config.toml
model = "self-supervised image encoder"
dataset = "microscope photos of single blood and bone marrow cells"
train_examples = 48542
image_size = 32
crop_scale_min = 0.4
horizontal_flip = true
translate = 0.12
color_jitter = 0.6
method = "vicreg"
arch = "mobilenet_v1"
norm = "batchnorm"
hidden_act = "silu"
depths = [2, 2, 6, 2]
kernel_size = 3
stem = "deep"
widths = [48, 80, 144, 256]
projector_hidden = 512
projector_out = 1024
projector_hidden_layers = 2
init = "torch_default"
optimizer = "muon"
muon_scale = "match_rms_adamw"
learning_rate = 0.0018
momentum = 0.85
nesterov = true
orthogonalizer = "newton_schulz_5"
adamw_lr_other_params = 0.0019
adaptive_grad_clip = 0.02
max_steps = 5400
batch_size = 256
epochs = 28.5
lr_schedule = "linear"
final_lr_fraction = 0.05
warmup_steps = 540
weight_decay = 0.0
adamw_weight_decay_other_params = 0.01
Rows from block 8 of a small self-supervised image encoder, named by matrix and row number. Each number is 200 + 40 x the weight over its row's rms, rounded and kept within 0 to 999. All counts start at 0.
After each channel's rows are labels from the 100 images, of 14848, where the channel reaches its highest value: "responds to" is what is common among them; "place" is the part of the image that holds the peak. Only what is clearly more common there than usual is listed. The data: microscope photos of single blood and bone marrow cells. In brackets: how many of the 100.
# conv: pointwise conv (model.blocks.8.conv.weight, 144x144x1x1), inputs 0-143

conv.10,163,215,225,199,275,222,235,191,208,253,163,199,200,177,146,156,133,221,190,179,184,235,222,124,212,252,190,255,140,217,189,150,151,109,171,219,245,201,232,194,283,249,210,237,148,253,184,228,263,216,219,209,247,218,249,177,213,203,167,157,290,218,286,220,246,208,149,156,204,212,205,186,178,279,223,166,150,203,188,205,149,226,261,208,244,238,205,177,174,148,246,220,194,222,230,244,181,246,258,209,104,175,207,102,142,159,199,254,218,168,196,163,153,258,277,189,189,186,178,173,216,166,197,229,205,247,220,236,181,254,205,162,239,208,244,279,220,258,215,191,184,145,221,286
responds to: cell type: erythroblast (94)
place: centre (100)

conv.87,161,169,251,173,227,236,190,157,185,229,194,219,137,170,210,147,270,194,172,168,201,232,113,239,224,169,124,153,278,178,149,213,202,154,169,133,247,192,222,175,207,173,218,247,224,196,161,200,187,200,192,146,244,247,210,164,237,127,217,136,227,184,259,215,200,198,218,182,223,186,165,202,236,175,267,173,239,210,237,259,210,119,192,165,214,141,300,147,305,155,178,141,204,130,156,242,181,245,167,224,142,171,178,191,186,164,169,204,235,186,244,196,211,210,236,188,116,253,180,147,137,236,229,179,149,272,217,234,196,111,202,141,176,190,210,267,190,193,161,216,206,206,173,139
responds to: smear: peripheral blood (66)
place: top centre (54)

conv.42,168,241,228,216,220,168,150,225,231,221,143,145,218,182,191,219,233,248,179,186,238,201,179,184,224,190,230,171,183,229,207,251,233,280,192,208,216,133,274,191,244,183,193,150,235,201,173,138,176,162,206,175,156,132,174,275,207,215,141,208,244,212,142,208,159,221,121,234,154,167,265,260,195,206,205,168,191,206,158,280,176,157,214,145,226,185,236,201,195,193,192,175,191,203,227,153,271,125,219,247,182,202,298,90,244,129,176,160,219,148,181,168,142,131,273,222,166,175,175,187,201,191,232,153,299,205,137,220,140,248,216,204,199,199,196,122,183,232,168,234,243,226,144,159
responds to: cell type: erythroblast (89)
place: centre (100)

conv.31,280,130,185,216,142,146,136,214,222,253,196,199,129,186,151,248,233,198,120,219,189,122,148,181,149,189,158,227,276,191,177,154,192,229,150,245,228,162,225,223,230,215,194,168,252,274,238,260,169,198,154,266,235,139,183,215,272,184,187,258,160,205,262,181,179,123,180,259,152,257,235,223,245,169,193,178,236,197,229,179,210,124,170,256,209,197,153,269,256,218,203,164,234,161,250,180,179,166,156,153,149,198,254,228,137,242,187,166,170,203,169,154,211,221,209,206,154,249,171,210,213,304,223,182,203,209,227,148,192,191,197,138,217,199,209,173,169,238,200,255,225,163,142,174
responds to: cell type: segmented neutrophil (97); smear: peripheral blood (69)
place: centre (100)

conv.53,241,140,193,247,234,327,196,213,221,225,113,166,166,166,268,206,125,188,176,250,121,227,190,143,148,274,242,196,150,162,188,132,178,227,189,191,178,253,220,209,194,192,190,222,226,252,201,239,231,184,253,234,198,193,172,208,234,200,201,104,218,177,162,239,218,146,158,230,203,137,210,189,226,250,224,163,248,163,242,237,223,180,186,144,261,254,200,182,211,153,214,191,213,186,230,210,238,208,132,141,216,278,181,220,205,223,214,219,134,220,252,184,182,173,254,251,99,237,238,157,191,170,258,215,178,170,231,208,206,224,201,222,136,297,165,226,235,178,232,141,264,191,234,184
responds to: cell type: erythroblast (97)
place: centre (99)

conv.77,227,189,238,127,217,188,195,186,221,199,261,249,150,225,277,264,240,214,148,158,156,198,178,265,184,259,245,185,179,210,165,133,178,139,249,264,144,142,269,232,230,186,188,217,198,230,161,159,183,211,203,165,243,167,191,166,193,235,230,174,262,230,280,278,217,231,225,203,255,217,202,175,205,159,192,252,241,241,175,242,219,175,153,284,213,172,286,211,232,234,246,283,245,188,237,206,207,246,134,119,196,246,183,199,239,183,197,243,152,213,178,252,229,259,148,193,211,237,210,124,194,168,190,136,178,202,195,183,165,240,245,236,155,218,198,221,226,191,158,300,134,201,243,209
responds to: cell type: erythroblast (95)
place: bottom centre (55)

conv.32,215,216,173,214,189,238,143,231,174,226,264,229,202,92,172,228,235,137,123,163,167,229,225,245,179,200,158,155,171,245,190,179,171,156,198,139,242,167,193,167,184,221,230,217,144,187,249,140,144,238,203,232,241,230,194,210,178,170,215,250,167,164,172,184,223,210,281,251,234,295,181,175,154,227,170,169,155,168,210,188,216,255,260,219,301,205,158,231,195,158,177,171,205,273,331,188,173,177,201,229,138,174,222,269,200,127,162,165,183,184,240,217,133,204,138,223,186,206,138,144,202,238,218,191,165,226,243,215,162,130,196,216,236,236,210,195,181,254,223,195,193,133,180,135
responds to: cell type: erythroblast (95)
place: centre (85)

conv.136,235,173,211,185,146,159,192,264,151,225,177,240,195,201,196,225,275,269,213,271,235,206,169,185,158,150,216,215,162,152,301,223,179,223,290,230,244,168,231,102,197,234,207,263,257,190,147,193,214,222,165,242,200,154,186,252,224,145,145,198,173,191,163,171,241,181,188,199,228,239,243,173,172,180,241,195,149,192,182,188,174,261,196,231,245,266,221,164,142,240,202,241,140,187,176,212,190,153,265,281,132,246,211,147,124,246,234,214,155,183,174,233,233,195,282,219,226,226,152,140,211,147,239,201,231,171,133,275,184,202,166,290,223,182,188,186,202,223,205,188,246,208,251,161
responds to: cell type: lymphocyte (67)
place: centre (100)

conv.26,189,148,147,141,219,238,244,237,224,231,225,240,157,256,193,244,154,192,130,225,209,193,209,163,269,176,203,217,192,234,179,244,270,217,191,218,211,171,156,165,267,218,206,231,181,147,182,164,172,187,290,201,177,185,155,194,198,218,175,85,136,218,284,282,172,164,188,221,208,165,157,192,177,196,261,277,207,265,138,217,177,196,195,214,197,172,198,151,155,170,189,177,164,169,206,227,246,220,229,129,226,249,251,153,151,133,210,231,213,223,242,277,221,195,229,171,183,169,207,141,232,132,203,205,176,227,169,268,125,256,181,195,201,154,164,139,160,187,109,189,178,245,165,128
responds to: cell type: lymphocyte (47)
place: centre (83)

conv.24,194,168,218,236,212,126,210,205,210,185,230,257,210,197,176,262,226,251,266,224,261,132,222,173,215,252,245,205,205,248,228,235,231,233,191,198,189,195,204,243,209,173,217,186,177,139,230,292,149,159,181,169,173,273,207,249,222,177,172,260,142,187,199,194,147,226,164,220,287,191,239,290,212,184,157,204,218,233,209,182,160,234,240,246,206,151,125,273,262,148,182,167,223,221,156,208,148,223,181,131,202,188,206,127,139,225,149,131,230,247,207,170,281,189,252,184,204,154,142,202,188,267,181,230,166,211,164,266,184,187,194,209,217,200,116,145,266,168,271,194,254,212,167,142
responds to: cell type: lymphocyte (34)
place: centre (99)

conv.138,215,192,179,220,258,286,281,283,136,167,168,123,195,189,159,246,234,213,183,177,196,147,186,220,210,168,171,217,216,229,213,254,203,194,148,169,158,218,194,195,214,162,223,224,203,216,180,138,226,184,136,197,208,152,217,214,123,290,174,202,159,195,218,209,240,229,221,199,102,252,209,138,204,252,217,243,295,233,185,161,117,182,209,187,271,231,215,190,142,188,214,206,163,194,142,214,214,133,231,209,169,226,278,234,178,241,221,236,178,238,206,153,244,215,190,140,238,124,201,153,163,92,160,194,171,191,209,214,182,152,205,152,236,113,176,218,157,165,157,207,177,126,173,174
responds to: cell type: lymphocyte (68)
place: middle right (100)

conv.18,156,236,224,214,177,189,194,187,227,167,208,225,169,177,195,190,232,238,165,178,176,140,171,220,143,185,156,236,149,172,171,251,191,214,155,237,137,166,225,196,233,172,191,148,192,251,238,172,174,189,185,184,238,329,106,207,218,215,158,237,173,240,199,132,194,226,216,257,163,222,169,130,156,198,173,254,198,229,199,167,224,152,192,157,232,221,177,161,142,152,204,171,274,183,206,199,228,245,258,156,199,225,205,139,244,190,200,154,247,158,193,133,243,157,190,214,123,133,185,186,105,227,224,199,248,260,208,148,248,190,331,219,257,191,204,136,167,162,247,278,175,163,171,202
responds to: cell type: segmented neutrophil (92); smear: peripheral blood (74)
place: centre (100)

conv.142,237,196,134,137,187,206,185,191,289,186,180,165,225,210,223,129,172,228,216,273,183,146,176,252,139,221,234,234,149,245,194,134,212,212,166,218,182,182,205,291,133,155,172,166,165,169,201,233,168,229,190,252,239,221,221,235,190,133,191,187,277,189,191,184,230,230,250,253,210,223,266,210,241,228,206,216,232,195,186,200,227,218,224,241,190,266,202,146,238,191,221,194,190,131,207,208,321,197,186,174,177,168,149,207,230,241,203,209,199,215,182,193,239,171,136,183,237,145,170,225,163,222,193,218,233,154,276,160,250,203,201,192,269,152,216,308,144,272,102,121,145,220,198,239
responds to: cell type: erythroblast (89)
place: centre (98)

conv.6,233,172,233,249,228,220,280,200,161,222,147,183,136,193,180,164,209,213,147,172,156,105,225,171,198,200,159,233,212,233,171,207,188,147,180,259,170,260,204,274,193,122,234,256,199,221,214,266,243,188,198,167,184,289,145,196,257,170,212,190,202,219,186,143,226,182,162,203,224,256,181,209,213,133,161,241,219,207,253,238,178,154,311,229,178,221,236,236,212,132,225,226,183,206,181,171,244,180,164,123,267,241,193,152,174,143,188,195,175,221,239,210,275,194,187,144,234,212,221,258,162,199,138,123,238,191,255,223,148,204,238,165,155,151,192,269,264,158,222,231,127,227,234,187
responds to: cell type: artefact (44)
place: top centre (84)

conv.66,199,180,170,194,184,239,229,275,243,207,207,194,182,233,195,231,155,148,208,213,231,197,239,212,231,157,212,168,204,131,245,160,183,136,200,155,200,170,186,205,263,208,233,207,279,220,291,232,237,163,201,151,174,154,204,132,208,160,190,136,209,243,193,201,147,139,223,209,196,210,225,248,207,138,230,206,170,131,243,172,203,130,182,287,169,161,199,252,285,225,245,175,177,233,157,262,190,119,215,289,268,272,223,168,193,208,297,226,220,170,197,246,250,237,193,203,121,200,242,171,222,229,158,260,192,203,180,222,166,154,207,130,215,218,150,160,143,229,143,135,198,199,162,153
responds to: smear: peripheral blood (41)
place: middle right (94)