python train.py --arch="mobilenet_v1" --color_jitter=0.6 --projector_hidden=512 --muon_scale="match_rms_adamw" --learning_rate=0.0018 --nesterov=true --adamw_lr_other_params=0.0019
Rows from block 5 of a small self-supervised image encoder, named by matrix and row number. Each number is 128 + 24 x the weight over its row's rms, rounded and kept within 0 to 255. All counts start at 0. Numbers have three digits each.
After each channel's rows are labels from the 100 images, of 14848, where the channel reaches its highest value: "colour at peak" is the nearest of a few named colours to the mean colour under the peak. Only what is clearly more common there than usual is listed. The data: microscope photos of single blood and bone marrow cells.
# conv: pointwise conv (model.blocks.5.conv.weight, 144x144x1x1), inputs 72-143

conv.40:122097128117132180197152124133153104156113117149142157138116125129112103091127114129121100125132111123102163081119119128184165117116152123163087128082126134100129168157128128091126120160124130112107146093119133101130
colour at peak: purple

conv.73:099132135145115131116106168084137113143110101126107095155113145114140131129161117128158107100120146133149118062106102105111134137104110134150153099148102078151134103130152127129150064129133119121119117130111142190146
colour at peak: grey

conv.109:105154098146133067172143132104130119126130080168127091121137143103080100140191101120128120132154139122139112151132129131121153146138121155172110124136097121107121083106096148093126152132101165091107112151130129165189
colour at peak: white

conv.77:111095121132149084093146087144161190106123151165138129121140149136121127153129124122122157107110123099139108109114115112136058119122110182118166124098130111131150107124106164108130098119124170108100161142095071102114
colour at peak: white

conv.132:085104132120100139163142106133144098114140118136102136121109124112104151121093144102150149115108118123117118111167137080106088109129123105144121125074111095172160129091163134109137150120104168067085098102131130126158
colour at peak: purple; blue

conv.78:096135123175151067144106125103145157074111178107117121095137102159126150102121154129148145147158119103121116123169101166149135122162155136084141108124119126110120115117116095104090143143094141129111128126103129164125
colour at peak: white

conv.18:137132102161116095098121137151136103159128131088123146078138142094144096074141109168125170110117112102121176140134156100162114100167154146158162121160102138112129145181117124151105108170084125122124141155129098123153
colour at peak: grey

conv.116:135104098156117148130089144181125118102127090123120155129115131067120090106097117096131065111123138110100148129125124113149118158159125108101131120128115140122127135197134144108132114159127143131116128111148105112153
colour at peak: purple; blue

conv.50:135093111154140147148098130133116167115130102122101078121155102167170171106107137124122112112160163121110130083080153113140160128126146088091140105060111152173201152142152122133095134081172109123136155119132135114140
colour at peak: purple

conv.97:120126132097100152092099133153102188178130165173098120120082121132126100152161128153103149125105105141154155116137109119148154135113135166137104158144116143121152123135115134106102109141121097084129179165099124119145
colour at peak: white

conv.99:174157170139125141129105133164119101131108139108119162129154175125145056134122151143116142139140133114142158155124113131150155158088130154136096101108125133096135110128153166109127113132130138167152118136102123068108
colour at peak: blue

conv.53:139182128121149101129128115146159116136154130128118088074125139103157101098158146072149131123143174120180115123072158127132165106154114125107124139133122128169108138130140114145160116149187151118142130108122131148121
colour at peak: blue

conv.30:150168146110127135147107120093119082116128135136150112111138146111079130117110101150151134114150101083199104130188123140150143095117147151103157096135149157114087109093103134114122128078144127120129125176182155102132
colour at peak: blue

conv.83:142130150149099136076168152147105115146110187108100179119101191087121108150145173114148108121154137097128101152156085137124136126143109171137163122133114141115161097160110109137149121165129161147146122109118168091109
colour at peak: blue

conv.96:174122094125118094200120146116100135133143142102164116124143134140083153133085131151103127162098135124142133128096111087182105121128128095115131109131104122136120127116105155083150177147135146124127183139125157165105
colour at peak: purple

conv.15:092116089131129109107144110146136115123122130133158131136140194139127133141143101108107163120188094124104120135120112132148152161121123144110091168089126144154124166109094138138142139143164165166100110177132126153112
colour at peak: white

conv.121:091132141150160128104122113161110113127153088186107095118098108085173152172114103169115155093101162189148137126108141136151106176139076116139117109154139108136147101102081142176182124123154141124135139110061122118131
colour at peak: purple

conv.139:121139137131120158142129122152155115144116087158149140127104126090117113133128115137144114101143164087150147126099125165116124108150075116085151091098074159136149109146174085106121102116154154135130092107099132125121
colour at peak: purple; blue

conv.14:163144144130124080120137159097124128089134101151139111115128183123127124140139125106141165161109124154125153138143130110105119160149131143173086156122111096159139093103127125147159174088178137134116144101119138108126
colour at peak: blue

conv.31:158144139104129151111104105161114119140156141114165140121101123120101076132118135111133118121173108086098118151134154109143152106117111095104049107135103136126123093150138135144151128141167072083132124139160104066131
colour at peak: purple

conv.111:129159176159124164121127097091120118110110140158118135098088123090171064110121125121133114147157117089077117157186097116107131113136144159155158133124100111137164143105147106104088126096140135119122131150137092130123
colour at peak: white

conv.48:148113155117113120105134184116100139108119094136092144145123105144106123107134146173120112143124146126109145090148121088099111138090117138105148111159157093122131123150113096074108140110112186095133107168110156131131
colour at peak: white

conv.21:126116146121139121113088149114092118114101115136137109140155160119137106158162190094144136106114134149131123147157131131091173152129150142145086096127133150132091115144147156112150130130113114104163111103119149152149
colour at peak: white

conv.61:157152108134112142147124145129128115096080124141113165126173140134162160127123117131099155103092141112082125132099113096105104127107143127135156108120115117134133116102192147137121124166125120109086116161148125143137
colour at peak: white

conv.126:161119152117149115137122139123103092164148135153117144085095134101138110128145102122109102173171105121104084131159155142113127082174135116113098142195066105156163111151137096092123168139090192130089077148134130169133
colour at peak: purple

conv.60:144119130136108143132134108105164148124097122166120146098095134099135140141098140149117096166130093131119084153135101115088122116108146102100142096126124079129134128119136108148109106145153127131142156140157119093192
colour at peak: grey

conv.2:120140116185084093100168147159115114139125148156114176138129135129153133131098146121095141122109110145073101176134130154130131118137132147164109167143134109110143091150134144157127118098131096106142099133125100180134
colour at peak: grey

conv.43:106147103169113146161156152108123129144129150116146093103159142128124139120115144081158138166152146110149142115123139144074102140083134078148114107129111170085132103115130115154118131154106111173129141155097090092103
colour at peak: blue

conv.57:132171112135159150135124106110138133110126152148117106122123133130148121152146143136126088128108135145130141168099098171181144090152132114126139106121098098125102164149149117049185156169163089168108112158093128114146
colour at peak: white

conv.107:146109102125110122107141109137083113079135147104146149142161090140090154100099139161146098124140164125101159090115117119142129112150175153090106150139120106098169140177127159134140172159145137115117115141108166139129
colour at peak: white

conv.93:126122163114130106125124082128134120128128089106144110132153073107146087117154153140137145131134146134205138179167148084085176127099110138130109104144112135158103106071089143121099136127083095132110122145132123114114
colour at peak: blue

conv.85:137082113117170131133150117131106119173085155093105120140123108110124086144118127138118106168114157144196128142174159145106087138154114158184139125128143134101152134109115185143157102079079116144129134158154138126155
colour at peak: blue

conv.3:105100155106133161106114121146080139166148130099117159080130120154090118126137134142158133107109149136164150081110137129127126121101093121169104117111103140110117100080125131156135101123112130140150114181123136097146
colour at peak: purple

conv.32:144103134143129183099171148132159138141138141146131105119136180153162113126132147117116136123135158171126119148151160132170121110109103114110105130129094080118093151107131103161176086149134104100167132133114136120137
colour at peak: grey

conv.34:134114111112160102134129171150148082122150115104129138129149165123117112161152113115096141105131159104136151117104102117133180107098139109123120094123141110122130121152158148133125114122139102169094157111181090146118
colour at peak: purple

conv.41:170121143101144129151141180114134123170147153160128147140118101118110140152102184140130134127122104084175150132167151114133118148154175126129172074141139134124141110159100155115167106100108132118166109092108166123101
colour at peak: blue

conv.54:088127181146146120148117118116097086122135130121158130121150148098120183139133172099144145123094114097120107126182079134167085125134138105106095096137118136167125142124160102104130122143111128124122130136170153160121
colour at peak: purple

conv.108:144106096135150126107105107150145167109087120112172137111166129178108135108129106124145133145117114086127121164133142155120061128115125114158115126146091120125102154098092126114135136121126116126122161166124113136150
colour at peak: pink

conv.92:108181161093112131120148122151119173162155120126102132130119129118115159147116094122108107154153166137135122156129128116183148145135116160146100126146127126156196139144128150129092150134154135096109160142133151123125
colour at peak: white

conv.4:121148184108146168116103148156097118162142128126130162123130115140103128125112138117113122146131121139093142096141130116156143120091113122124095132114108145143121144119150177119113153145146108096101166109157089127140
colour at peak: purple

conv.6:104128163133094117064131155153169161123119140139136135113112126132172129154113136138133113123116155098116134115112148160121102126111135105125113125137124141138080185107115133140106124139117099122123157122116121132126
colour at peak: grey

conv.19:143139110175177123162138122093126135151165166109107171106105136129114116120130136113119099121129120133101150121107116125144142115131083161114101183130133149147149121129107169163104117116129134116110119121179102101140
colour at peak: blue

conv.80:098082149121144141120138147120171152116152143132108098092131118155115120127145094084145156110059078129146128110114118107123128137147110092193152137130136109135118108144107107104144131138138097112067118132140138090122
colour at peak: white

conv.128:115115151155149140153093132126101177085116134122150102104126163121136108116111108114122123148102154125108133153155127106131130157128151098097180084145101121117155101108118148097135146089106101148155118142123162105113
colour at peak: white

conv.103:079121089136125179140142087170100124123107153120133116106090122165107123132160124138139187127159089095136102152121158159096108117099160094130165128157113109126117120106160145094108155143147128125128121152107137142089
colour at peak: white

conv.75:147099189130151163158103122130139161145143157157115112140100119106159129146126156174158134140136094081135086123112129163130095102142124144141120115151124106105132169138123088108153105083132155095100120151116164110129
colour at peak: blue

conv.22:105128142110120092134126098087115157111158144136097132122116149146165118130092122121117101135123145168102132133114153108144156134146113119199118156117072122158118113159117161150116125114116158138099107126119169125122
colour at peak: white

conv.86:141160146119122093107146139134104114134088113112126117094113120126101149143109094152104137154147133142111076160149105143143105121093090145143179160148154093138142117141097086094114154151131122191105149124114119098149
colour at peak: purple

conv.115:079068112173137115151103129134131116128117127129098077147119110162172149114150119102116132120138120152140098151153139132154116089067082123159145141102121112127146141167113152144096144112110129149109121081147147114169
colour at peak: white

conv.66:149146138108152102099127101123149106114126124144072126151082130148127133152125159101123134138128137139108088144160092171135108157116133148114147137088100115129136115095091111123135127140121150119153104118111098102183
colour at peak: white

conv.143:105150121107174124120096136084151148108131139118105129089098168103158125120074130159127077127118164116108118136142145097137144115137164131115161147169135141130097118157117079121156114092084102077159148148134121153106
colour at peak: white

conv.64:119139136085134141108166124119089110157117124136124154150151129164150139192085108124133127109118121115107105157137138138111127122141099149166116121127177101148137140149157112120124119153131118150099117084087144111127
colour at peak: white

conv.65:091129122133135111099116121108099132084116165127081122101129134152110110102121083141144156102126093123106152138141104102084138114096168129154179155146127140114183114149068111145086111146134140123112104141115102194102
colour at peak: white

conv.136:102140121115124131138131113130173093125103103142132110095084119168132131100147081137136092139132098118152139102153166145149138136096059123085134100157124141142134145156154146146151118130103094192138132112139086108112
colour at peak: white

conv.131:141082123105128140111148119202100083089143117164124141115126177173136126133122117094143159127134166120165107141163122142150144126155166120107122152137115104141100141095154058108094095094106084093122117133132136115132
colour at peak: purple

conv.8:099135137097155133102149099106111144091092102160153119085094167124156087120115111141144115152126128143080124117182131122166139133129110170169153109155104118160134147122126132112122162120119127113140092115115154119153
colour at peak: grey

conv.134:134097119174118151114148124137152118112149099120103130166136117125136114125128112126151133096107114147127145092146109137119167114121159110089093112088148161120120098112175144106078120107117147065160134131113123130093
colour at peak: blue

conv.95:079118150123111125138122132105132118095122139176149116121102114137106108123135098132140134158085135118126132159191157144120110130083147151153118169141093176132099122128105140148120129139112166127153133165147150123149
colour at peak: white

conv.39:193122134119133127098091132101139141121131129135134162148160090170145148125121085123101147085099162150135107098154119162173132099116109139128112099115133166086110132144123085122191102155144138127165105127132111104115
colour at peak: white

conv.81:152069117121131151140110106193103105119095115096154145143135110145132173109104121127116135137101160150135109149084115148159105118090115102127123103144147167127116113136124169104093127121176141162146110124147095153111
colour at peak: white

conv.71:135148085112141143137117121169124138084162097121143149098095137107099094112100113121135154133127155151134163132106112144098094151177127133096150160170161116148142123127109170166127148140122091179118110132123116105103
colour at peak: white

conv.28:139100077143131115134149091164126121122129134125110102196157128165116163156117106127146147091119140144110153162144141149107135168123125133075157138151121114151147157115120111102125099092129144175093106140130089123128
colour at peak: white