A small self-supervised image encoder, trained from scratch.
Data: 48542 training examples, 28.5 epochs.
Rows from block 5 of a small self-supervised image encoder, named by matrix and row number. Each number is 500 + 40 x the weight over its row's rms, rounded and kept within 0 to 999. All counts start at 0. Numbers have three digits each.
After each channel's rows are labels from the 100 images, of 14848, where the channel reaches its highest value: "top examples" is what is common among them; "patch colour" is the nearest of a few named colours to the mean colour under the peak. Only what is clearly more common there than usual is listed. The data: microscope photos of single blood and bone marrow cells. In brackets: how many of the 100, against the usual share in percent.
# conv: pointwise conv (model.blocks.5.conv.weight, 144x144x1x1), inputs 0-71

conv.99:540485432507512523449461468546472454520514506490486494512517554523525465464618470546451573506535488495553500490450519521443576470502555578488480553543505457461511430479456501495471490561570496424469522522540455578521
top examples: cell type: lymphocyte (39 vs 15.2)
patch colour: blue (34 vs 5.2)

conv.103:494590445526568498491431491480564497447524552584519517483478501446501435458481511473542492465523511444551451537451497453469552494495522559471546480519467467527500497477479565448452459481452474495542524505541414458477
top examples: cell type: lymphocyte (59 vs 15.2)
patch colour: white (78 vs 17.8)

conv.31:461451468558472526509465512412483492440507523494443501524554502433494517554484487514482543526419513479489503506474538549429479538456456458453528515519491548455497511480499418545497472579543535449529546514545486450500
top examples: cell type: segmented neutrophil (76 vs 20)
patch colour: purple (80 vs 25.6)

conv.126:505476527485471485471462457525510497509459474497476456539460542491494532483529438557461486489525580520442504514551510520527488499475504558456496457520537559480473534447454527544522515488473470486501484494442542517515
top examples: cell type: segmented neutrophil (42 vs 20)
patch colour: purple (75 vs 25.6)

conv.121:571482522532539541478532512447468501474524509499489556498515444529512477427460458495470524499475563483520531531428447534482515436503457471442499457474536507508519498496494491519491545537492497526489520444517496485469
top examples: cell type: artefact (37 vs 9.8); cell type: promyelocyte (27 vs 6.4)
patch colour: purple (72 vs 25.6)

conv.3:508515459522516575487515541524441468501558502498519496511548445506517490502512540489510421487517445466534499537517543600531505441468548520430518570535453560439552518512440515613467538571526473572496439453469489533512
top examples: cell type: lymphocyte (37 vs 15.2)
patch colour: purple (53 vs 25.6)

conv.95:465535487442486487484579440486540518509512513518539527535574472438485444546576514596499487427506470439483435515420527452477518473477517474537549547465501507576488483516500431504485536498406527484404505586479517504517
top examples: cell type: lymphocyte (42 vs 15.2)
patch colour: white (65 vs 17.8)

conv.46:474411504472461522472496488538490520544476506439446448462512538515600556430506474527435457512466581534604503492520542472471469486551544452477503510564546461510467554459477499503525535562524476521480553533550488505513
top examples: cell type: segmented neutrophil (80 vs 20); smear: peripheral blood (35 vs 16.2)
patch colour: purple (92 vs 25.6)

conv.91:424531517406458493494481467517519522491452531529466509443524514470493588443444526460479540494484474470471506584475420426516503494517524488475493544486574548496513526507520540551474473490545453510467511494550481543457
top examples: cell type: lymphocyte (70 vs 15.2)
patch colour: grey (68 vs 24)

conv.132:471511446547510487499530489533533507507480508534512510505433485564606495480460417553504425551543469503552461536495526429514489473520460431538433537498374500442475502473520537501508498495474533541533530489439510490510
top examples: cell type: promyelocyte (29 vs 6.4)
patch colour: purple (61 vs 25.6); blue (35 vs 5.2)

conv.130:462516554489425456428518510487479438500462465527518457522463503486474470488555487528507472443426512487511523477490444474471512483497552459479472464435467500486498506495496552497455478510476517459485480460472461469496
top examples: cell type: blast (29 vs 6.1)
patch colour: purple (68 vs 25.6)

conv.107:496511496473462524519457603501511574533541549486500539563505493481454522481523496486508519568463465466532475453462493516446464558476539552449483588471481554479471492450449552535555487435464557585533528505482446476522
top examples: cell type: lymphocyte (45 vs 15.2)
patch colour: white (57 vs 17.8)

conv.65:489438552493529467485513505528539492497538513513551468447488455511497498431558449429481520515524493555491503439476470566544486452497524533473488492478470496461469501508558515557462505561564529432578553544507489439504
top examples: cell type: lymphocyte (55 vs 15.2)
patch colour: white (55 vs 17.8)

conv.43:539513470571483536553466434539562450502524508468574538516517585439502448443464444532470486581558521509476465509451482535506449508508526513523490457492479505479522542569538497456489452448473450467492460542546485514576
top examples: cell type: promyelocyte (27 vs 6.4)
patch colour: blue (27 vs 5.2)

conv.108:497542586530460494440549447502569536531495604507481492482459558477515509477536524450505444487603481440517508544480540463520542495483485489458508485575426497494443497535563500454554499520534437591544548455533547526444
top examples: smear: peripheral blood (89 vs 16.2); cell type: lymphocyte (47 vs 15.2)
patch colour: pink (80 vs 26.6)

conv.36:540483453526544432545555476493516455516493552520499466551531495520572564542463526560484507467473571479509487499520454411484499430530487509429517472563530484512504539477508526465496538462564522479567476431514489433474
top examples: cell type: promyelocyte (28 vs 6.4)
patch colour: purple (69 vs 25.6); blue (29 vs 5.2)

conv.64:441475486474518501583491448506480501578548532511487445507548448476484443441481480444478564559543500552496567528471504527508445457533514449549582468472587422505442459521453526419487603512472510542468487530475473559493
top examples: cell type: erythroblast (67 vs 14.3)
patch colour: white (44 vs 17.8)

conv.4:401436430491538543582495475435466490534513478552425445475456528520565531508507430496495530463506504519561538459533497406419445482480459474456514460570571506468454501433468504443533537522516541410518511473479506437473
top examples: cell type: segmented neutrophil (91 vs 20)
patch colour: purple (90 vs 25.6)

conv.9:549534482515508495483476456469463471548476525580563450471454475515538538467600481483512493486507588480479444440508534516452469504499497441488448513523472531481534458501517501481466474537480469477552507509485502490463
top examples: cell type: artefact (31 vs 9.8); cell type: promyelocyte (27 vs 6.4)
patch colour: purple (72 vs 25.6); blue (25 vs 5.2)

conv.61:497552414504480530419445447485473515505502528499587435538559465431470515502487493470521484539581507466448521500501473510421525443459473522511426531515546372518417495479552568466492536472441485477485501482508444536545
top examples: smear: peripheral blood (49 vs 16.2); cell type: lymphocyte (37 vs 15.2)
patch colour: white (46 vs 17.8)

conv.127:435521438506484469468480547553471548477541436494476555514540569471575481506472498481465491570471458513563488428505513435521522478485468517474495530453576524452496536591465533491538488538529467455495456512471504487584
top examples: cell type: segmented neutrophil (54 vs 20)
patch colour: purple (53 vs 25.6)

conv.75:567467494563501525454476504502508562465465481510389435534493482444540483409478409491559490406574509530468522488480496468446488448534507447477463527488529499442447522488504470539498483441523518485517451507509466478479
top examples: cell type: blast (30 vs 6.1); cell type: proerythroblast (25 vs 1.5)
patch colour: blue (74 vs 5.2)

conv.78:463548514468424517468487481532502454520501505525495407524576494394497496471556487423491457482538499524472551534478457492447503449457534535477484487466491489408446475420480469542521499507515584444556541526543495516468
top examples: cell type: lymphocyte (64 vs 15.2)
patch colour: white (52 vs 17.8)

conv.18:538465568515487540447533486497504545421553474489456571519479500540525594465590516496489571554546456493462507442485500502482533524524447491476520492457525499459569469506539556527525462550521508522483487492556485452509
top examples: cell type: erythroblast (93 vs 14.3)
patch colour: grey (55 vs 24)

conv.15:508496454463494470435486465496498505390494540600417457505513430536444441560440506529554503533444516484523443493496438468498494458468539494495508505502502450458523465546461557516561455577467490522443465519502459469495
top examples: cell type: lymphocyte (58 vs 15.2)
patch colour: white (63 vs 17.8)

conv.85:529467502546518451573540506482461427479455444549494522489452513508496504463544435517484509517505560532512557464524522436457440470503465460544445465438472537475470500462498511500542530505480529484482526440461561530493
top examples: cell type: artefact (29 vs 9.8)
patch colour: blue (46 vs 5.2)